{
  "encoder_arch": "crnn",
  "decoder_fused_qkv": false,
  "decoder_positions": "sincos",
  "batch_size": 256
}
Rows from block 7 of the text decoder, named by matrix and row number. Rows with one number belong to one attention dimension. Each number is 128 + 32 x the weight over its row's rms, rounded and kept within 0 to 255. All counts start at 0. Numbers have three digits each. After the name is the row's rms in percent of the matrix's.
# v: attention value (decoder.blocks.7.attn.v.weight, 128x128), inputs 64-127
# proj: attention output (decoder.blocks.7.attn.proj.weight, 128x128, transposed), outputs 64-127
v.27 095:143114126115148096108149093098130121056140051141126113146062101063109128122164148208147136127114158184126170159133197106156144062109154149143196147122120121161087099165121126081120203165117166
proj.27 097:156152113133082092145133156162132117100081149096168153143177171218177126165075096119087152096147113099135099118158131139101137095108066090086106116122202189075136137136144097158091122151086106
v.28 091:144141138118118097139105133094112129101177137146127129160096166106074156065157142129123155102121135115079128162157129119131106144099106125073068106075078154096115179138138096111131192089132155
proj.28 086:159062154140148120156087104148202166156070118113096162081129082191149109147157096133112114130134087181144137092120117102073150068146145070165113178135155127154140151112114135138103125124182111
v.29 103:168159130117148105131092151153101146111123048139122168142139086085147159128128169180143090080196137148134127145134138163118147079122084118159073123166094143179102073157113074132112193101076134
proj.29 102:115087146160103090125137140152135140108163141089151168112166145167174133104111078082111141140116067089048103152140134068135113136129119099147174126115150174112096146167161122169132122135137086
v.30 103:161125137111113115103123084115157114148116101108169159106132109196188121126163157149093120073183164170147107123181122117156081097166164193140165092151068165113120091138073173145110176136182167
proj.30 097:041169158106179172160103114161083160118113126097141104136104143129109090112058131110178059182092121126089095082136194105089082114099120111118114129127172155098090115158152094162095097142142115
v.31 101:104122138056073145139143206119065138118163183121170129131130131176151100119136098136134163097120150140175128133161143124130123144100122110137159119086119107125096075127116140115110118110170080
proj.31 098:154110136217231150107164073135191123141151134089140053144130110109066151124117145128076098129115103120150144122113128111101139137184128151130137126171161114114109180137127132135103181171149146
v.32 083:079057130154115156141115133110124119105147099157184076099115115154155145071204164122150136104155113211108150156173117140163072157129086111137114066110103112112103197131095083103169153189140130
proj.32 087:167153118113118101103133122115119077107110113128094181175163094147119098121061101071081177166137166086154129126072129152110135125107107171089177143209117112141159130096137094163143116139138098
v.33 110:113145135153072142146119105134147138125089117164140157152082103124079150111111126095165154070109131147136134172071159099115187113132176189115128096103134089061138163110151101100073146151069128
proj.33 114:150081120107188087145151144133155131142188121131119116135167072135161094133171111117106105157111161180160171090093112086105101116079075102136131140079143085137108103152125157203141144077112173
v.34 113:111126115109133049120162112154139084069171123105076123138126126097117138158076117106154108148142098147154146114097153158132152120086135120078116152162179099142118146136064179188162120067129136
proj.34 116:180128086153118189142140130130110093130115174087113115164129112134161126123162162152132087097112120145142078147167113086155108122191168112228103091106119157129163150146163035058136129100109099
v.35 108:116141115119145111123101125112102139110187077133090180186113097112146144152170120123109130142169109129087095148146210208125101107112137097152173064117098126155084105152056093187135111101099124
proj.35 111:084090093119112141147155116131153109091087114115118179127112195123129101130103112175185113179127168110155083115149111119100151139142146090102093160081166121170167157134143127126170115108131076
v.36 107:181115067099073069154121063164138155170194159144193085131111151125156184097091150097155131158147096130156139142148151150131149034151096143160108143108167168141082125094153117143113164161079142
proj.36 106:126130131091197184161152149173155120109053126120038133149136099167101151128194150177170106114103098113085125118084121125080055135123182132113112117084089068182158105118071173058099146079161152
v.37 086:190170106089127115068072112156155091114139168099101155140110121086091128118159089116146096151084105150147115117112101093118135110110127139141110200192128125077107142114150121218107134092115136
proj.37 086:088071171106142186152149101160082200156101094111164080087092148133152130183110093128094120064132124189129131153134159107169136117135108111168132111014177158152121119124107129096128184124148100
v.38 085:132094069124108131093126142120191118076111193177156124149108140097114133129134072084137130158068159178135183086214116091138138114075099133130111151173117124085141141106089114147158112142085167
proj.38 087:157203160103151132103155111156133145130100054130127166152174093196192101108074074084108116105105148060091104154060131090075113094118111140099114094098153117149119101075132130147128174141175075
v.39 118:120072117158074139091119150172169156176117112114138108120158123146108133071159046122108112189151113142150118143155160114108201118115196151094082169180156144133153146121156149098110135181139118
proj.39 122:101222145097118171111148141132091224125142121079124118162141137157062096147106182141113124103152087043124105097140145116091066146082076160147105076112105177132122093146159123129216112112122136
v.40 112:071093060142117214156124114121090155148121090134192129163106114131205148165086123144108167075169111087168113098124090147115142129120080143132158087107143171086136160102098064113116059120110103
proj.40 119:179142137133159114106141099059137055083126154105034109107175114132138103091165158116160119144150186122077094183079107127119095087099113172157144153145137129163112131100171207148079221156147145
v.41 099:111193128105175126168144130141136084140120134144143077150153131116147135170096115106128116131096124113157114184116177125081104093118155103089127128097134168130136080119124124111157139080155131
proj.41 103:089111095137113154080123125103108163089087116094084181101083175140093163158204170134161112078160140135176132122123074153164137129158162162135150115148137112121171168059150147159143129089090095
v.42 115:137117142109133159173151182181153181108068158166108105169108127094151122162129083099150079116048093099133118105109211133151148098128196077129178107111164100110191140127131133094129081091137135
proj.42 119:148137063114124113095137134079143097149194109128149120098101135139117115129155135138107102106196098186152156077096110086095112143134102146134103115141124099109108119066144119209192154146187133
v.43 099:138199104101167117158128140143096164187136134107139119081086150146149148161129138161135150148143136073136121160106168172137092076201102131081173135095096152177090070140152124109134160052101079
proj.43 101:072082116096125169129101143134133113038074176126124133162084142110064147109142201197160116158175132194129131101131096175141124133117170144105089132137118101130131140103096183076118127113130141
v.44 071:163173073088184119107145149131107141166124141184109130095102118134153107158093098121137099093196167168110128117145140137102172145097114118044163153137145129108217121101174079154117118037108112
proj.44 072:131116200149126140118127141129100140136090130084144170113170151144141103143149176123086147196145164076195101151117090118141150112094121136248144134138164154087053141115072146059111136113116101
v.45 112:129099137112153085160095118134139170114153117151171151126170119135131124119155182139081132112109048114099097153083093143113094162204116126172109067133079119104080142144117085152172167098171163
proj.45 118:155118120095134123090109081122120082137140148142082149095134106154074115125169105120099133111126161138113193093143148150145169123106114119114175166108125149148193149155186085054073136136111145
v.46 116:129131174159116232161087146134057085142126097093125141127136112129198128162126132128087177048192073165111084146077082166068079142123129076128157074092117183097104157142120096110145145193123127
proj.46 115:110100089126096077158112127074147097137090150131109152081129138126081161132149166094140141137091232085129133141127143157159164123111103188122176192141141140135152129094169159125124178086107154
v.47 092:179133115057119097103130108151148100111194149108148120118066098149214113136151149110145103193134113092186149119106073135164069138148142141155132153113120167201089127132138179142113135138116088
proj.47 093:103092132108171207116121126172178169136112116158106080160047164091092112080104094161098135091143131225068114153157124109144087125092138130070125131075088080127138111138065100163134128114115143
v.48 096:160155134101137194108151105125105110135072168136075104089145140105155111139089118181209141098182114138129164144074078186086129189143189091125172156160115084118147155156129135106154096106114106
proj.48 092:116109149157147092124105177095160093094166137127172157137095104183117127116094102096114081134093121132123117065145155106172077079171106169116112130133149175069047154135112145127056165164102151
v.49 106:164161069138105085069152095073115166109182100118109100117034126061188201119087145134165148174120169122155159102189169183177102097101084131116117145131150145129137191149114148167119151115075071
proj.49 106:120108144108182176129076123154132164136072126179156144139177151199069121129156080149092118077127131168166078163059144111089111082095118147116160109129134089103132054151092151086151148125173100
v.50 103:167138131181133043096104135158169128156125120131180105163104071136161167096141124135133143145080120170159109102129159087140113106137103126102074091118157184129146183118143160188157132133131157
proj.50 099:113080164074129171149134128107088167121122194151126148141165106152089130179118109123139183126158195081130144138131118199127116151069162123125136195065078075098173108114074092103129158115114135
v.51 096:105081151086099125162135134143137160128131126201103125119159137162192121145122181053067098157136085119120116163125144143133148124075139132110103137152126129169092084094072125101096130143103111
proj.51 100:137173131159129147122127140164117116124140120082184111148120165075124142093134096144128195149143152122150087178134169146126163087129116127214116115118139082108177154172189091125150078139081095
v.52 079:169050156131119045096121175118150161095137134150127125128154135087155119100143141139140105080094152182121101067215151162148088102135156128123081085156139147141113128117147135074123093150099178
proj.52 081:130150113095140201193125088140138086139118119124114168145119119170063140137096131132100176152109130124080123099098130088088105148140090106121155108079090111118140143026080151134160170087187097
v.53 075:114121163228078147171126083130034122081121113090123161163108117118116095151161113089134127189143097171169103086165134121156179104152114129120158109072108151137111165127108146147157145238111168
proj.53 075:129152109101182116134147172088143114141139092152149086140114140081201115194080175148087183085120137133091172120098115122131084107095130085186089136173112087103145138140112126081107129094139091
v.54 091:108105102094170039102117139127159087120137141155176085109117128138146166111172104153145167148125151135106149147171159084164122120126113191164118122130113126100104073154131111137146132088103136
proj.54 092:136182119102087130164105102131124154150089108123109158111137089194083115122150106148112127165126133110175134138065151182072137109083157103063121143084138128177147127040111184150117128147161141
v.55 113:095105142084118123148115151118149059127141162119201099176147097216109111126185081119114137138139129162143144147169128042151120128127115191152128065088140133092115078105157133114130150181208154
proj.55 110:199163091127098085152131103167137138183099085148124139087110105099163102132147117138112168170090104079107127136108107187103180121114159062084094203136119141197154126092160174147113099100099140
v.56 094:128105187178093113098132127106071157074162082135121120080128153076163120157102110127142114128148100187154114054194140206117135098086119123117104108179114149173141157140153121138148086169112127
proj.56 093:173168130155174168148113082107177137158102122147145137183111108190072126113111156106082150133118142132078134157052167051138106147145080092154171087125111085053116136070080092108165152112155146
v.57 093:079169159160113136164189144160102115128087112124049092166131158123093181162104168142116090150095093083083173150102115195103142146090118100119106188096087117151071108128117141130116169085155050
proj.57 091:147126082130170113110152057109125113114139090134089111116171074106155101131120147087120144052174168175150125156101125121149085106156160182091152089114140085081172131151148163133152119120108139
v.58 073:165107104095157124107063135138125143113131154164123095129119069176144144065169116155135142087094160155146151132143135083146135105208141132178144138087156131137153152135108156095142135110063136
proj.58 076:108121149136147107173134174156083075118154083083206165104119154157140123109100116111128147153102128096189102122126123159075148093108106106126167172138091132147128117046155099144094110150199134
v.59 096:102131185182127163099093161182090117108085121118141148106177094165095116166135132103126133121142067164138122093097145109135133116121160116113183162170108135157150150153088174202198086159103113
proj.59 098:194095136134139129167143132099113134093188119117144141148088121120147139073109198157132123126159154129111106117109104128165153147160088102164084071122109119118120139166121039083103133114174191
v.60 094:103091121118105154106132128105103109095105112096101160154096125131091145101122145118137090137146183070085183180122137142128111089155152146157158193103116090180092065131116125069118173103116124
proj.60 092:094139058129153047181157133147125085172140056080103113084136153117182106115124165169112117099105108183137108090114111121101106178134095125114105091159127136147144110049161193165156074118194123
v.61 083:116098128118092139141145102087086141086104130132115144119134137081197116108041128148172154151188122145135156134077116166123125120037152128093118135193126115103062087136094140132117142121128128
proj.61 073:129179180187142163106111146154173141120110134152160139179114137093062146148159107074096136102124140111111128132069155129125119119148104154227087096099147123080169173030086117162143140202086089
v.62 116:116139109179118106142170106151083153093131088133083137106119190062159118150095183128154136146088105147134137118119149172121195109116115072155111142118120165171099160137121114121122128142037131
proj.62 108:075141146130148178104112153065129131123140126086107100127111107120132179111118161128109195072167125182150154137114116121148069095151101167125159083110138059071174130196111122143141138150159095
v.63 109:149083171215167116112135105102140146138088100113086172102143129115138141118166146130145132139072122101101100122122105169099142094135158129149079166118116101193135132117140112138106120125059157
proj.63 109:053166135102159090152159173151116089152145162105152094172133067136120153132079164136108104153151163132122141171128191135167091139144116143098141111085082090074119134042101135120172135127157104
v.64 124:072125142101125157189156126152113146209122127114132123149126153193111179136091182124121125091069115188201107140087192188150087146140078133148155119089141093119122177093071153192092108082154100
proj.64 122:225105076157117168118125122163104106107100122160094161142148127159161108170115095155128117194115124102046099158145127108128177158091129051119126167161114126168123083152166118155126125105137168
v.65 114:117141084098183074136139119107121094074141176162132140122125122063098098116136121157160135241127117070115163242112135084134120147121172086136095141112148168178084124137147098106187124141097137
proj.65 110:087109182167113181093117191128164102131165087112135131121101167127154141106112119074124152088126093122141125065176152121159087090142087206111149111140138104099138205170116132148102168152124053
v.66 095:126100167143119145142091168095117156105106112112129156140177146123106130178158096091087086128131086104065102102156110132012142145076147146128099099132126157078155115093097166176170149145165125
proj.66 094:139115115088089138130161099135181117153176141130107108131101148142137101089164139160113123097097201141163138141138144116177156124107108133142194151104144073159076164120107124133122155134105109
v.67 106:143121111112132082109071123148103086074201130140155198184105119083125070112151109145144131092153184129097141137120116107129148087117124136155101103111068145117176097145130068074097164141161138
proj.67 104:110095134098080114108177150092128157128105118128077054131111134129106103195174174118175179139144104148151123134184085121075152128140150141105148113130126108146174137214160125098174128129113135
v.68 072:089129109111154102104120175136160117142079170110141130144118119175148087146096091135186216109129132147158068107108192140130104185096118092136158170156163130106135155118087184165132150135155093
proj.68 068:148117132102123157154133097155182177123127164119102122098073136128112127146124131115150172150129162074112166106130170120175118127156106129138100116114155109142073094154151141117149140034132165
v.69 087:096136171101151119150132135160152154155112102141143218137138112095113131111143179122093086094128174120109139164120162170133040140126108221193149128082107095062118084104125105114141097078168100
proj.69 087:187109100170119111103152092138118026131145082112071121119155129173103131173111109133129153129128071152116088123152126070070188143156137079121128139162158116163154162174196102158080147143159140
v.70 111:118141143137116185149162111148090110137183111103136117156090150133127191128107175118121106060122179191137098135052125179125094156104107100153147081109090128122152158113117140150086103107149111
proj.70 113:170118115130119078151154120147099103120076145138117161138172095170104064121154103171129161167096102084117100123127128101131206198136131111125172160144138112146138082221157135136137133105143152
v.71 099:199137116152078073173170144132097103099185113091098074130116097133123149103150133128151142145173147151111183116152111088142179112104178107087105118142064159156143136140171099087123133147094144
proj.71 097:092123160164145151100107161092112154103072137151117146121138107138148150150161146123148134092147167112173120133109189138136099124136119118165118111094101146099097136255080173130184103101196095
v.72 107:141095148103136090137081075098144161097127109161162148089121084053149148131145190165182095203134136124158196180116127125104106099091121094136159122142137194143066140162147067162163106191103124
proj.72 105:095170096179127188134162140110087104171122087095114097116140095139107169115106051117072109080149138123104023138111184124171111081176134161133132126117139137084176115118131171106090104099124129
v.73 080:188157157107150143124098137138171100127147140087138063094154166118106125109121212196164078173148071183126182141146080130139135140117088085050126155142119121149101108141102103165173110107099115
proj.73 081:128095102146064125111100107150072189109146086148142163143117098146137222105118095076145150089138168124103131164100136124139091126054186155172112127141143148093164099166093103117095146194172150
v.74 134:098121127143102151152113190144091171065163121135133067111136122186140063125155115162147169125120111181124135125160112106179152174158154102085109098140079178122119149114118166113092130142094089
proj.74 135:102136140046091123149138131088141180167074133110136124164143163114139200152106117072085143107143143064149158115134158157086089110122095082148110161091077133148102067170134088149178149108168118
v.75 098:158105171080092130208166118064178141128086144179118153133132177108113121105113204187110073158124059150128153141148161126126139091115062107098122126097149140119063168140121118120131159101073116
proj.75 096:145144068156169129081091113187103087131143081096099117146108100149147190151068053093118133105118182123122102140138128148106096103075187159213117146157094105142174156079126127109101112149149132
v.76 114:101119139169111196152112080155127154160118114079134124078131137144148151120164157078129138052104158152141129149104134163093149149102153189163157101160157140112160134091089147153122119135155108
proj.76 114:136135093104078114129137157126106122163158142166158128143156140136116081134094147198118156183121060143124120121071140112133178133126090036084107151124092110160100100150139094119150085121109178
v.77 104:177122148092110138059100139123116158088169170133114089116110110105121098106100078067175131092145158086168119121144129091171143159122156148161181113127112150129173170100132153048067182100169145
proj.77 099:073114126125156123201131191157109126174115107151149146163128169147103106182167169152147189109078141140144140145114114150101163103116081103102067124104114166135111076132174144149203113096117120
v.78 095:123068120180155127065141157151140153121092127138125113147100048168154092175096059126111174102159074139131084067165112113111152116113105163130135139148080067104155144124085112194094132112147183
proj.78 095:129148122116109135200131129110149185114124148164110085134093156105120107142127170164112074153133176111192191181122104164114126112130153141099091124081134151171119098077117155046093082142093094
v.79 103:129093072069114146125133088120096122178178097124166126121092095102193116103090110125177102140109166121201143135060141128125103131127087057180167131162164144139128164141160098118107142219179165
proj.79 104:091205115162159107143122165127135142123041187079122130124127153095075076104122110126094121122133110126088111152126184150196149148165134169101093115137131140120141061144169157137162091084087086
v.80 095:090103128118088159165110139128143140121103115046182096162125196117143145170120130093156193111078169146123174100096109175161181109142131117148102133149097119073067124101079114148141162150109122
proj.80 092:162165109140113104136202150146123115125131076147099145085130113112114123122120124132163186143088145136105107187148095096078131146117106120118077133106184119190144148148132130116104104104207115
v.81 096:117119086126114176120118124108041092179142169145163046090133150162106119075122111144142184078135098129175156180103063120119135174099107098137113133143154079148160119125137106154088152191149128
proj.81 100:080149131137123119124148129125174164059118096119180157170106148112148134200156155146094088178152192076121124092169160124092069125164124115111201151061132166160101101064108124170107116115121092
v.82 106:134090145106100080152124109138077140121130166100097215158116110127157132120107109177101073103169138105159066102114178141165095123131112117090195165094223124117081119126121159176129121088154133
proj.82 108:150105081114126185166105144116166137121157121099180098184146119138149118116121133154093169150120172110096123122134126088109141132170119104168102101162023188107175158116120080032183145102128117
v.83 099:149138126130086120176060136107124143156112141111040180133122159138098143119163141176119104132122116115113146157071124187073115122083086101089140175059175129085073180141137142196133196127146121
proj.83 099:130110115091126135166144128123134175090139152169183092132127115157111149174098151132119159134155145055130118102121120114096129137158113108151109131205073093165161098068053096113138102148123097
v.84 119:180171144161141123142066080155116122116136159069146087131075072092135143164158102145176136152140107107144109106054148199098172142138118087103164130144162091064116114105088151171128143124156158
proj.84 123:094081070108090134164136161148136185148086119163094141191139196161136080123141149142094124128090142061101131195115117100059097177081114198163119186077133159158145143117114093097145116135151186
v.85 120:120151072157046118115112086168127088103129149112161120127058141061111147110151106139147180187134092132143137099097101150114156105167108103111154155152160120069101165131128178117126142183141152
proj.85 121:081111121140186162130111162078128182158134089167133115141146175195137100181116142119146107099076185071107090151120195107098080158095108138093149106083109124142164048146082070153180113144133140
v.86 105:184170122121030118135105164147087163179124159118158124125110132104136144109126130139152193110123147112173163147063049123118126159050095121172144139111124153068115152119099093134087160119155105
proj.86 108:096133112159154165157147092107177158118121089157117144186118098171146104171119141150126142146139145086092084096186163155039068091164117091120105128120161095162142097090105138182155107139131126
v.87 072:182096140153057110137106139180134106073121070115141111119119133175093123141091126063137108129071066119103172141137113139134123113188110150158118123058090146131114129118134126115125086133157158
proj.87 070:060120108069225138104150126133150159128111139175133120086101119082099166158143145194138140161165149199107124113112177093110170132072134107122081152155150101144159135188110124104110136195120148
v.88 082:115141082138097148124126062149067071130119142069141089122158204102142131128138107220120223192129127145106170110131110121148126064087123148059122188189113121106080070125136159177195176162097121
proj.88 085:147139149120142075167161207064135146158104107171122098160102102134132139141121158098148104076153178103140132184105138120107117138165127114161192140077140129143157148057160087097092111128132067
v.89 094:111110135133112089175162160150171129050131107125088238071122095141118137132121142073071107145153132123125129140113136100126110170180128172148192087069148170122110139138105102144200080129136119
proj.89 095:176121121086169135102076100167155138146179119124116076140169138127118107141120085150123138112136054152166133058146198113096145106113132085150050150094077118111134160170120160096117178097084157
v.90 096:143067120090125105154142189210048121140125101117146146127163162171105064098066122095090132105140095089103138161101101081055100102102126124117091157133081134196132117177173121118130133137082112
proj.90 101:141156176131104157105106076055169119121141160133138131126094074069125193159112166201164147127146141139164132113170103157189177136162083116159149103161172118136130111045145148112123136116121069
v.91 077:123144163148136158132131087171140121143111140156078123155107187148100162100186150141121109128053083087050102151087116140123165121132134105117125070194114193116171101134127147137098076109071144
proj.91 074:126100100102145140144111193075149154108068180158095107089130084079156134068100107118177118160183103105147162112105093145171108108099142177176120182075148084126115145116114130130111144143179107
v.92 096:089176112105165137105195083129105105158154105141174143119157184159109123193126145082169149128189150201133092078133165134124149121117086186081114115120117115143181147102135090095114135119157149
proj.92 094:129140141197096079144066169171128145145152141096125156120108056153111100071174091112155156140121133137152172132141131069179142118139159105141152113132161106114103133175177161141145138131075133
v.93 086:101079138122133186106123180118170170175145112171152169175109147122116149129170121115173100090097121127118087081110068094189151155155130104149128131132154132082127211091104082083034087161154107
proj.93 087:107152125167095118111103109163134082120121160126133140081137128121144094077123122117163161171111165149095107088143153122128072107082141146117069089141124124112134067205124176185183136081130099
v.94 109:119168150114158108110177116176111128165158112136124147177165139115131149157118143138074110144182153138182083131091112108152110094063093147113060176133154105164141122152147131164116151058148110
proj.94 110:149102139183091164182129100077121164115141141111117150165083088149108109081088127126138140149126101130104168111157113167125119166200108115140206106138140074087111162127178096075209130176092136
v.95 094:134140115153109112105167078113135099133139132132096133125126175121134111132065148148140103182144165112092158121109149175065093129147119080125173120169081152151163084149120228073102057140099134
proj.95 093:089083138116143127147116198142082158122156194135099077151094135103125164106148123100104099110134075112145157143106131106195180118098124177166131129127152084086141134188155150158097120152140104
v.96 083:139099101093129122183107084092167141098113086134146122137122128153093117101127154050147101140140101111106139159112153107092087113111153128194118121149148148110128151129121093208164171107109148
proj.96 083:111110135128183102105145196105156153135110154108120150146134166061122079186134136158122114110118143130131129095178102106126110164128149149071124135086082174121135088168178089038142105099147083
v.97 102:092082166164150075135123127119145113096126090130124143115125133126098089115146184081095127107089097121082181097166131104058133150089155106114150126113143080174169147100156125193161138139072193
proj.97 099:232180100146135178147170097146124152119133128157071179118090136159155173153128097135210151140128149157108127171165081118180172132134103101144133130162111170112134095108067059093127139146139085
v.98 110:136111058080099188081122093089182131126149139120141169165101106151121130121124161170085113090124116143095187169176145139132189093099094069128105107131121175129138100151080114129128095137136106
proj.98 113:147141165178092116118113175141092142152153099068136084106083173087145103160168117102129175126163167123122101173123090085147121160120166141165154111111153088061135111082184126130161181078125133
v.99 108:110082109208151092108155123139136156144099084140116114140116149081178128135136148106137141126128148139095133123113147129051148095118141074109073143133140101137226174121119091126094110165096088
proj.99 108:157180136104125166127103095167116100139170139109120122116130115127131161152141139158138152152140126105131162129190065075214120154119168159171157101164124143105091111101129109101132150121123147
v.100 108:128172166162133089176128170128089076122153130059135114141186132118134109118140164167120087183166141163111114125124112096091086098138156097168201141132140108091122130122080161143085183150180109
proj.100 110:082170124142155120091124127107226124140167126206177124136106121198131123160137126064168135104103115109151163070123101194128145139121118117122068131160098100134131116034133098098180083134116124
v.101 082:144115134152106128065113119129056185142158083094167146139092168135164152082156120134170078134108132191119124077065201148139190143058124157117142076144116151123114167112090170057149115170165167
proj.101 081:116105167116118122152163159126155092164054141152101098120166125133096099135091158160146103052151155137081111174106046114139122129169121131142116122125183123157152171103110125219141129155119137
v.102 120:166140105077141148072114096099134137206121147135135184078140121140059143090091164150090135153089173102070092154148122150173093175156102097131148125125167140145073155127137100114147157109164158
proj.102 115:105176152144169136205147187100082123045106098123093055161106131106149135139140143088167132098122143178182134094123130145106150155123080156115148111121130094092095182115115173207136126134077082
v.103 111:125098046076184096098148142126159101184151148121100123104180132060118127083102121156140145151085160107073135133120122125134103132135122122131167165093183063190135093160202103135155136060098128
proj.103 109:127159145172164155143137125072129136038140084085121121141109149162098141078121191172160121106146062145156138125159168113152122116143116090137162133192117169106106157136119171130068124152111103
v.104 079:140087148095082087125162171127107156074211144159138099146123156128127134170088103157144135121083089165145148080134086091168161132148095123141115099110098170118132152135109133101100118085135150
proj.104 079:126173138129166113132083133101118101189093094108114178152155109127138070057156117107110142123195159127085130180085149119154129091127177122111090147149151137105161120167114119196124161210120192
v.105 082:107165142135163115176148141141150149148111119096110119151058179086127073198134086151109123109122095114157138052148109077059174159074114162181140110171124123093145117112130153161113142098112147
proj.105 081:130110127134090122071099088120129114131151145162089162148157142176151112121142166119165160172125103136110102164100140128134134047171221151086083168112127167138145065127170140114157079175155060
v.106 067:135124144095113100157128162126108116094218129098144128126154099084127095099146155124159118159152097140113117157060134111155130100106099165173170099128106137102090132129105136180142179156157171
proj.106 069:125109120136198120090155198052163181150060120131137147166152204105145110123118117119126153102142108149098130136153138154111110130142129059113087171124103137163159164125135143113144118143115141
v.107 100:163101028162119049073128183153151096153108092102169107179166173125142118088151151171082091133072131186100178085161123151084130075122119089128063117104121154198149104163143076118118128135113093
proj.107 102:106165215141152148115140083095181132147148159080133132084107089156083145161169128128174133125190161117118163128121097085216121165115130115134210085143134111037126133067118137152146159116117174
v.108 100:099131199139115114151135115091143198088149163206080137100102155138097146131066113143153090154161126176113080102147166150125122141185119160109102115102147119127153131095140148141144095121088171
proj.108 102:162163063123122199147087138120080083109116133143119151161176099113157062108107110105095093097133133106154188184093104101138100122093121118128136153192128138137142091139119129131133140160167154
v.109 109:115126181186153145114146145146081152174091137079086122070109102131096116127101134185149186119158189084122098131094121138080163192129119089093225099112160055119129178119147118123095170103154103
proj.109 110:139165090117111156143154066159100061076177109177133113170101096149161168126107129062147130173105078140124120124164143138130129070113139141164048135155090093156144130125067141170124115150112128
v.110 100:145106091092169147086090109121055137144165105136145173122123122077145110149120129225141153120063148086121111139115081084157088197108078131162174113125108146127102156131144090102117102142162127
proj.110 103:128123134197121132178140164154124070112133143117112128137081121174157140121108172100157175173152161101104115152090168134153147095144155131118158119129188106137136111079152132188077142066063094
v.111 088:145194148095145143216128094117067127147074176098163125133127187144092133153126183116166128093172163152112072113152105073116079207153097162133119086121068170086102147090171142148147147143164095
proj.111 089:096124124179121177125138165092144065104160134197132111111128070116141080130109119085142143148109157145129152091114172184060147102157173153069091113177174088158112112156127150107179089128143180
v.112 084:119121100109143181129118153218161135166135140199156077088154186131057147081160099168125107179058117094076127150165140113178146132122132157120071135126148177129139068127129123144129099141137106
proj.112 082:197137132127120142115108120095132070137114146080109177155140129114144126101064180140139057123136095155190154141096093146173123111127146074111138123147082112158185139099112156132032149100151150
v.113 114:124132093107190126141130109178093117089158193146105092114105175139103108138098116135146085178080106140168096133085157108182117106176165088056163086097169151141141095126125163198174112130133109
proj.113 113:117195145136092128115138114062164140180130156171169177099126085110100110099118137124134157134182113139117135128154110113133101076167138126139078144151109098092127134113126172090116093177152132
v.114 101:114102134157110145123133133159095144216141088131200103140125187152145096148163099185145168145110135128127132124127107166116111096135058124108074102044131206138116127111176130072106143157161128
proj.114 103:134104100119170128155090118171127139132183152149071129066128106112121123103091189114069111082130105157113126087118156114138142194094166054131173125178118085105137110078137074141113179091113128
v.115 072:162140140109070110103097139108107148090129064072144161154090132116169112110110166126142173106135123072173115117098126185100112081127069114141144055094122112127088166143109149131130146122189131
proj.115 073:141067143115127077174130161180118204121144156167141097094136139124080156138159090121124135131141111115075145121144121085139120183096114095109172224109096168115126089105180110114129209126072114
v.116 094:129182045117156145126068107163143096136110114140160068101177147143141170071140154126142146109053139125148130161110180134150110139115099134121165084156136127143132086133115128172194099134158112
proj.116 093:137139182130076126112179198135150130120098132131141160171163144145108116119127144136148150121164138132135147094050108132132098098088119050128148149095124152075109156175146067125095170076090120
v.117 105:086147153110132169122114080189110120202124148146134077112191120085146113190117094157087141098122135173106173094169073123115104082105118127129136194156098208131127147121156096078106139173106134
proj.117 104:115101107176167097141139134123101156109156128111112145138063122126163143050121158125135138132140097146139103122098125140122178115129123076142110045149154030195095149147113090155140081070156135
v.118 114:092129133091109114154136139082126150118100199172129098161128095109165148143096078154097186169077112094129116161117151111135156067126119077115119185112078111110138080134166183055106146095119108
proj.118 111:148107117157146077119110101127144158194161118098173139075105143133115119123111141042133042129114151181126098158100097112085184178106120162130088114108175087150087131130114087151120151132170126
v.119 104:082123135100190128131134142132120095108071182135140138157132121106186073171114125159128171112183096126148089132094148180103160087151077091105172141159129120086133161150097117137102116128137128
proj.119 101:151101193196096077118120125130095204109179098152108068100079132137086183131148073076171111156110183148147091112143138104170140135157142181120103089094118117121098109096116135115148170106121140
v.120 080:105138128141125085086128111119144121132165090109106159127104093113175082092116169137135095130105130139142173095130092101117118203116103156183057114135199124154110142116120100153126123116132151
proj.120 080:127141137115141202179119174140096145088077116103139080152107180101104179119123124156158143096129052086114132135156112146084151079125146102083143121125131147170160131160068157108109137175140170
v.121 117:152116113097113175098153145138128167093182153150139134131097217146147141116113142107079147193074089049160165175138116131170125137103116135117100127055137121180135104108199212068131054094126090
proj.121 115:174103154085166073139092129141140136177130142086134160089150133136086087105116152119168067103118101108113097087134135143095137113138129106080125205168066116145186085103078107138132170177108141
v.122 081:109195119110159117139152092189156132105140140146118072117122173117169138129070129118159162132169091144141124187110141145102102184120153022107131099125121126093183196118122188132150101092108147
proj.122 085:163090155138116111093108141110088165134151129170146129150101075199130098112139114118150140108123169146123170075125102092059129068083116202105109125102093104120148113219127037102120151159064134
v.123 126:172137108084118119095121122113128140131134163143137148108112046111137140110095095117115080146115111145128133155135119061162106044125179113182135150140156134188088114153194096137139133090088084
proj.123 126:150120138138122098164163106075150150145090197062155142164119161101147110107126149127102141191147104088168181178084108126133168159148090094136127173101099164126131097089062169098141160144167158
v.124 107:084095088136126134125097136145057137127157148159179100109178127136158131135153127145175180153158123128139148204135146125144132130107110180084095139081133125147147079121178122081171094118162116
proj.124 108:132149143129137160121141079121158124169129132084048134129113174120159131123142164113124086102079125144089093087129172151114139137128132091169124134128120084080164093108063077148099107075103122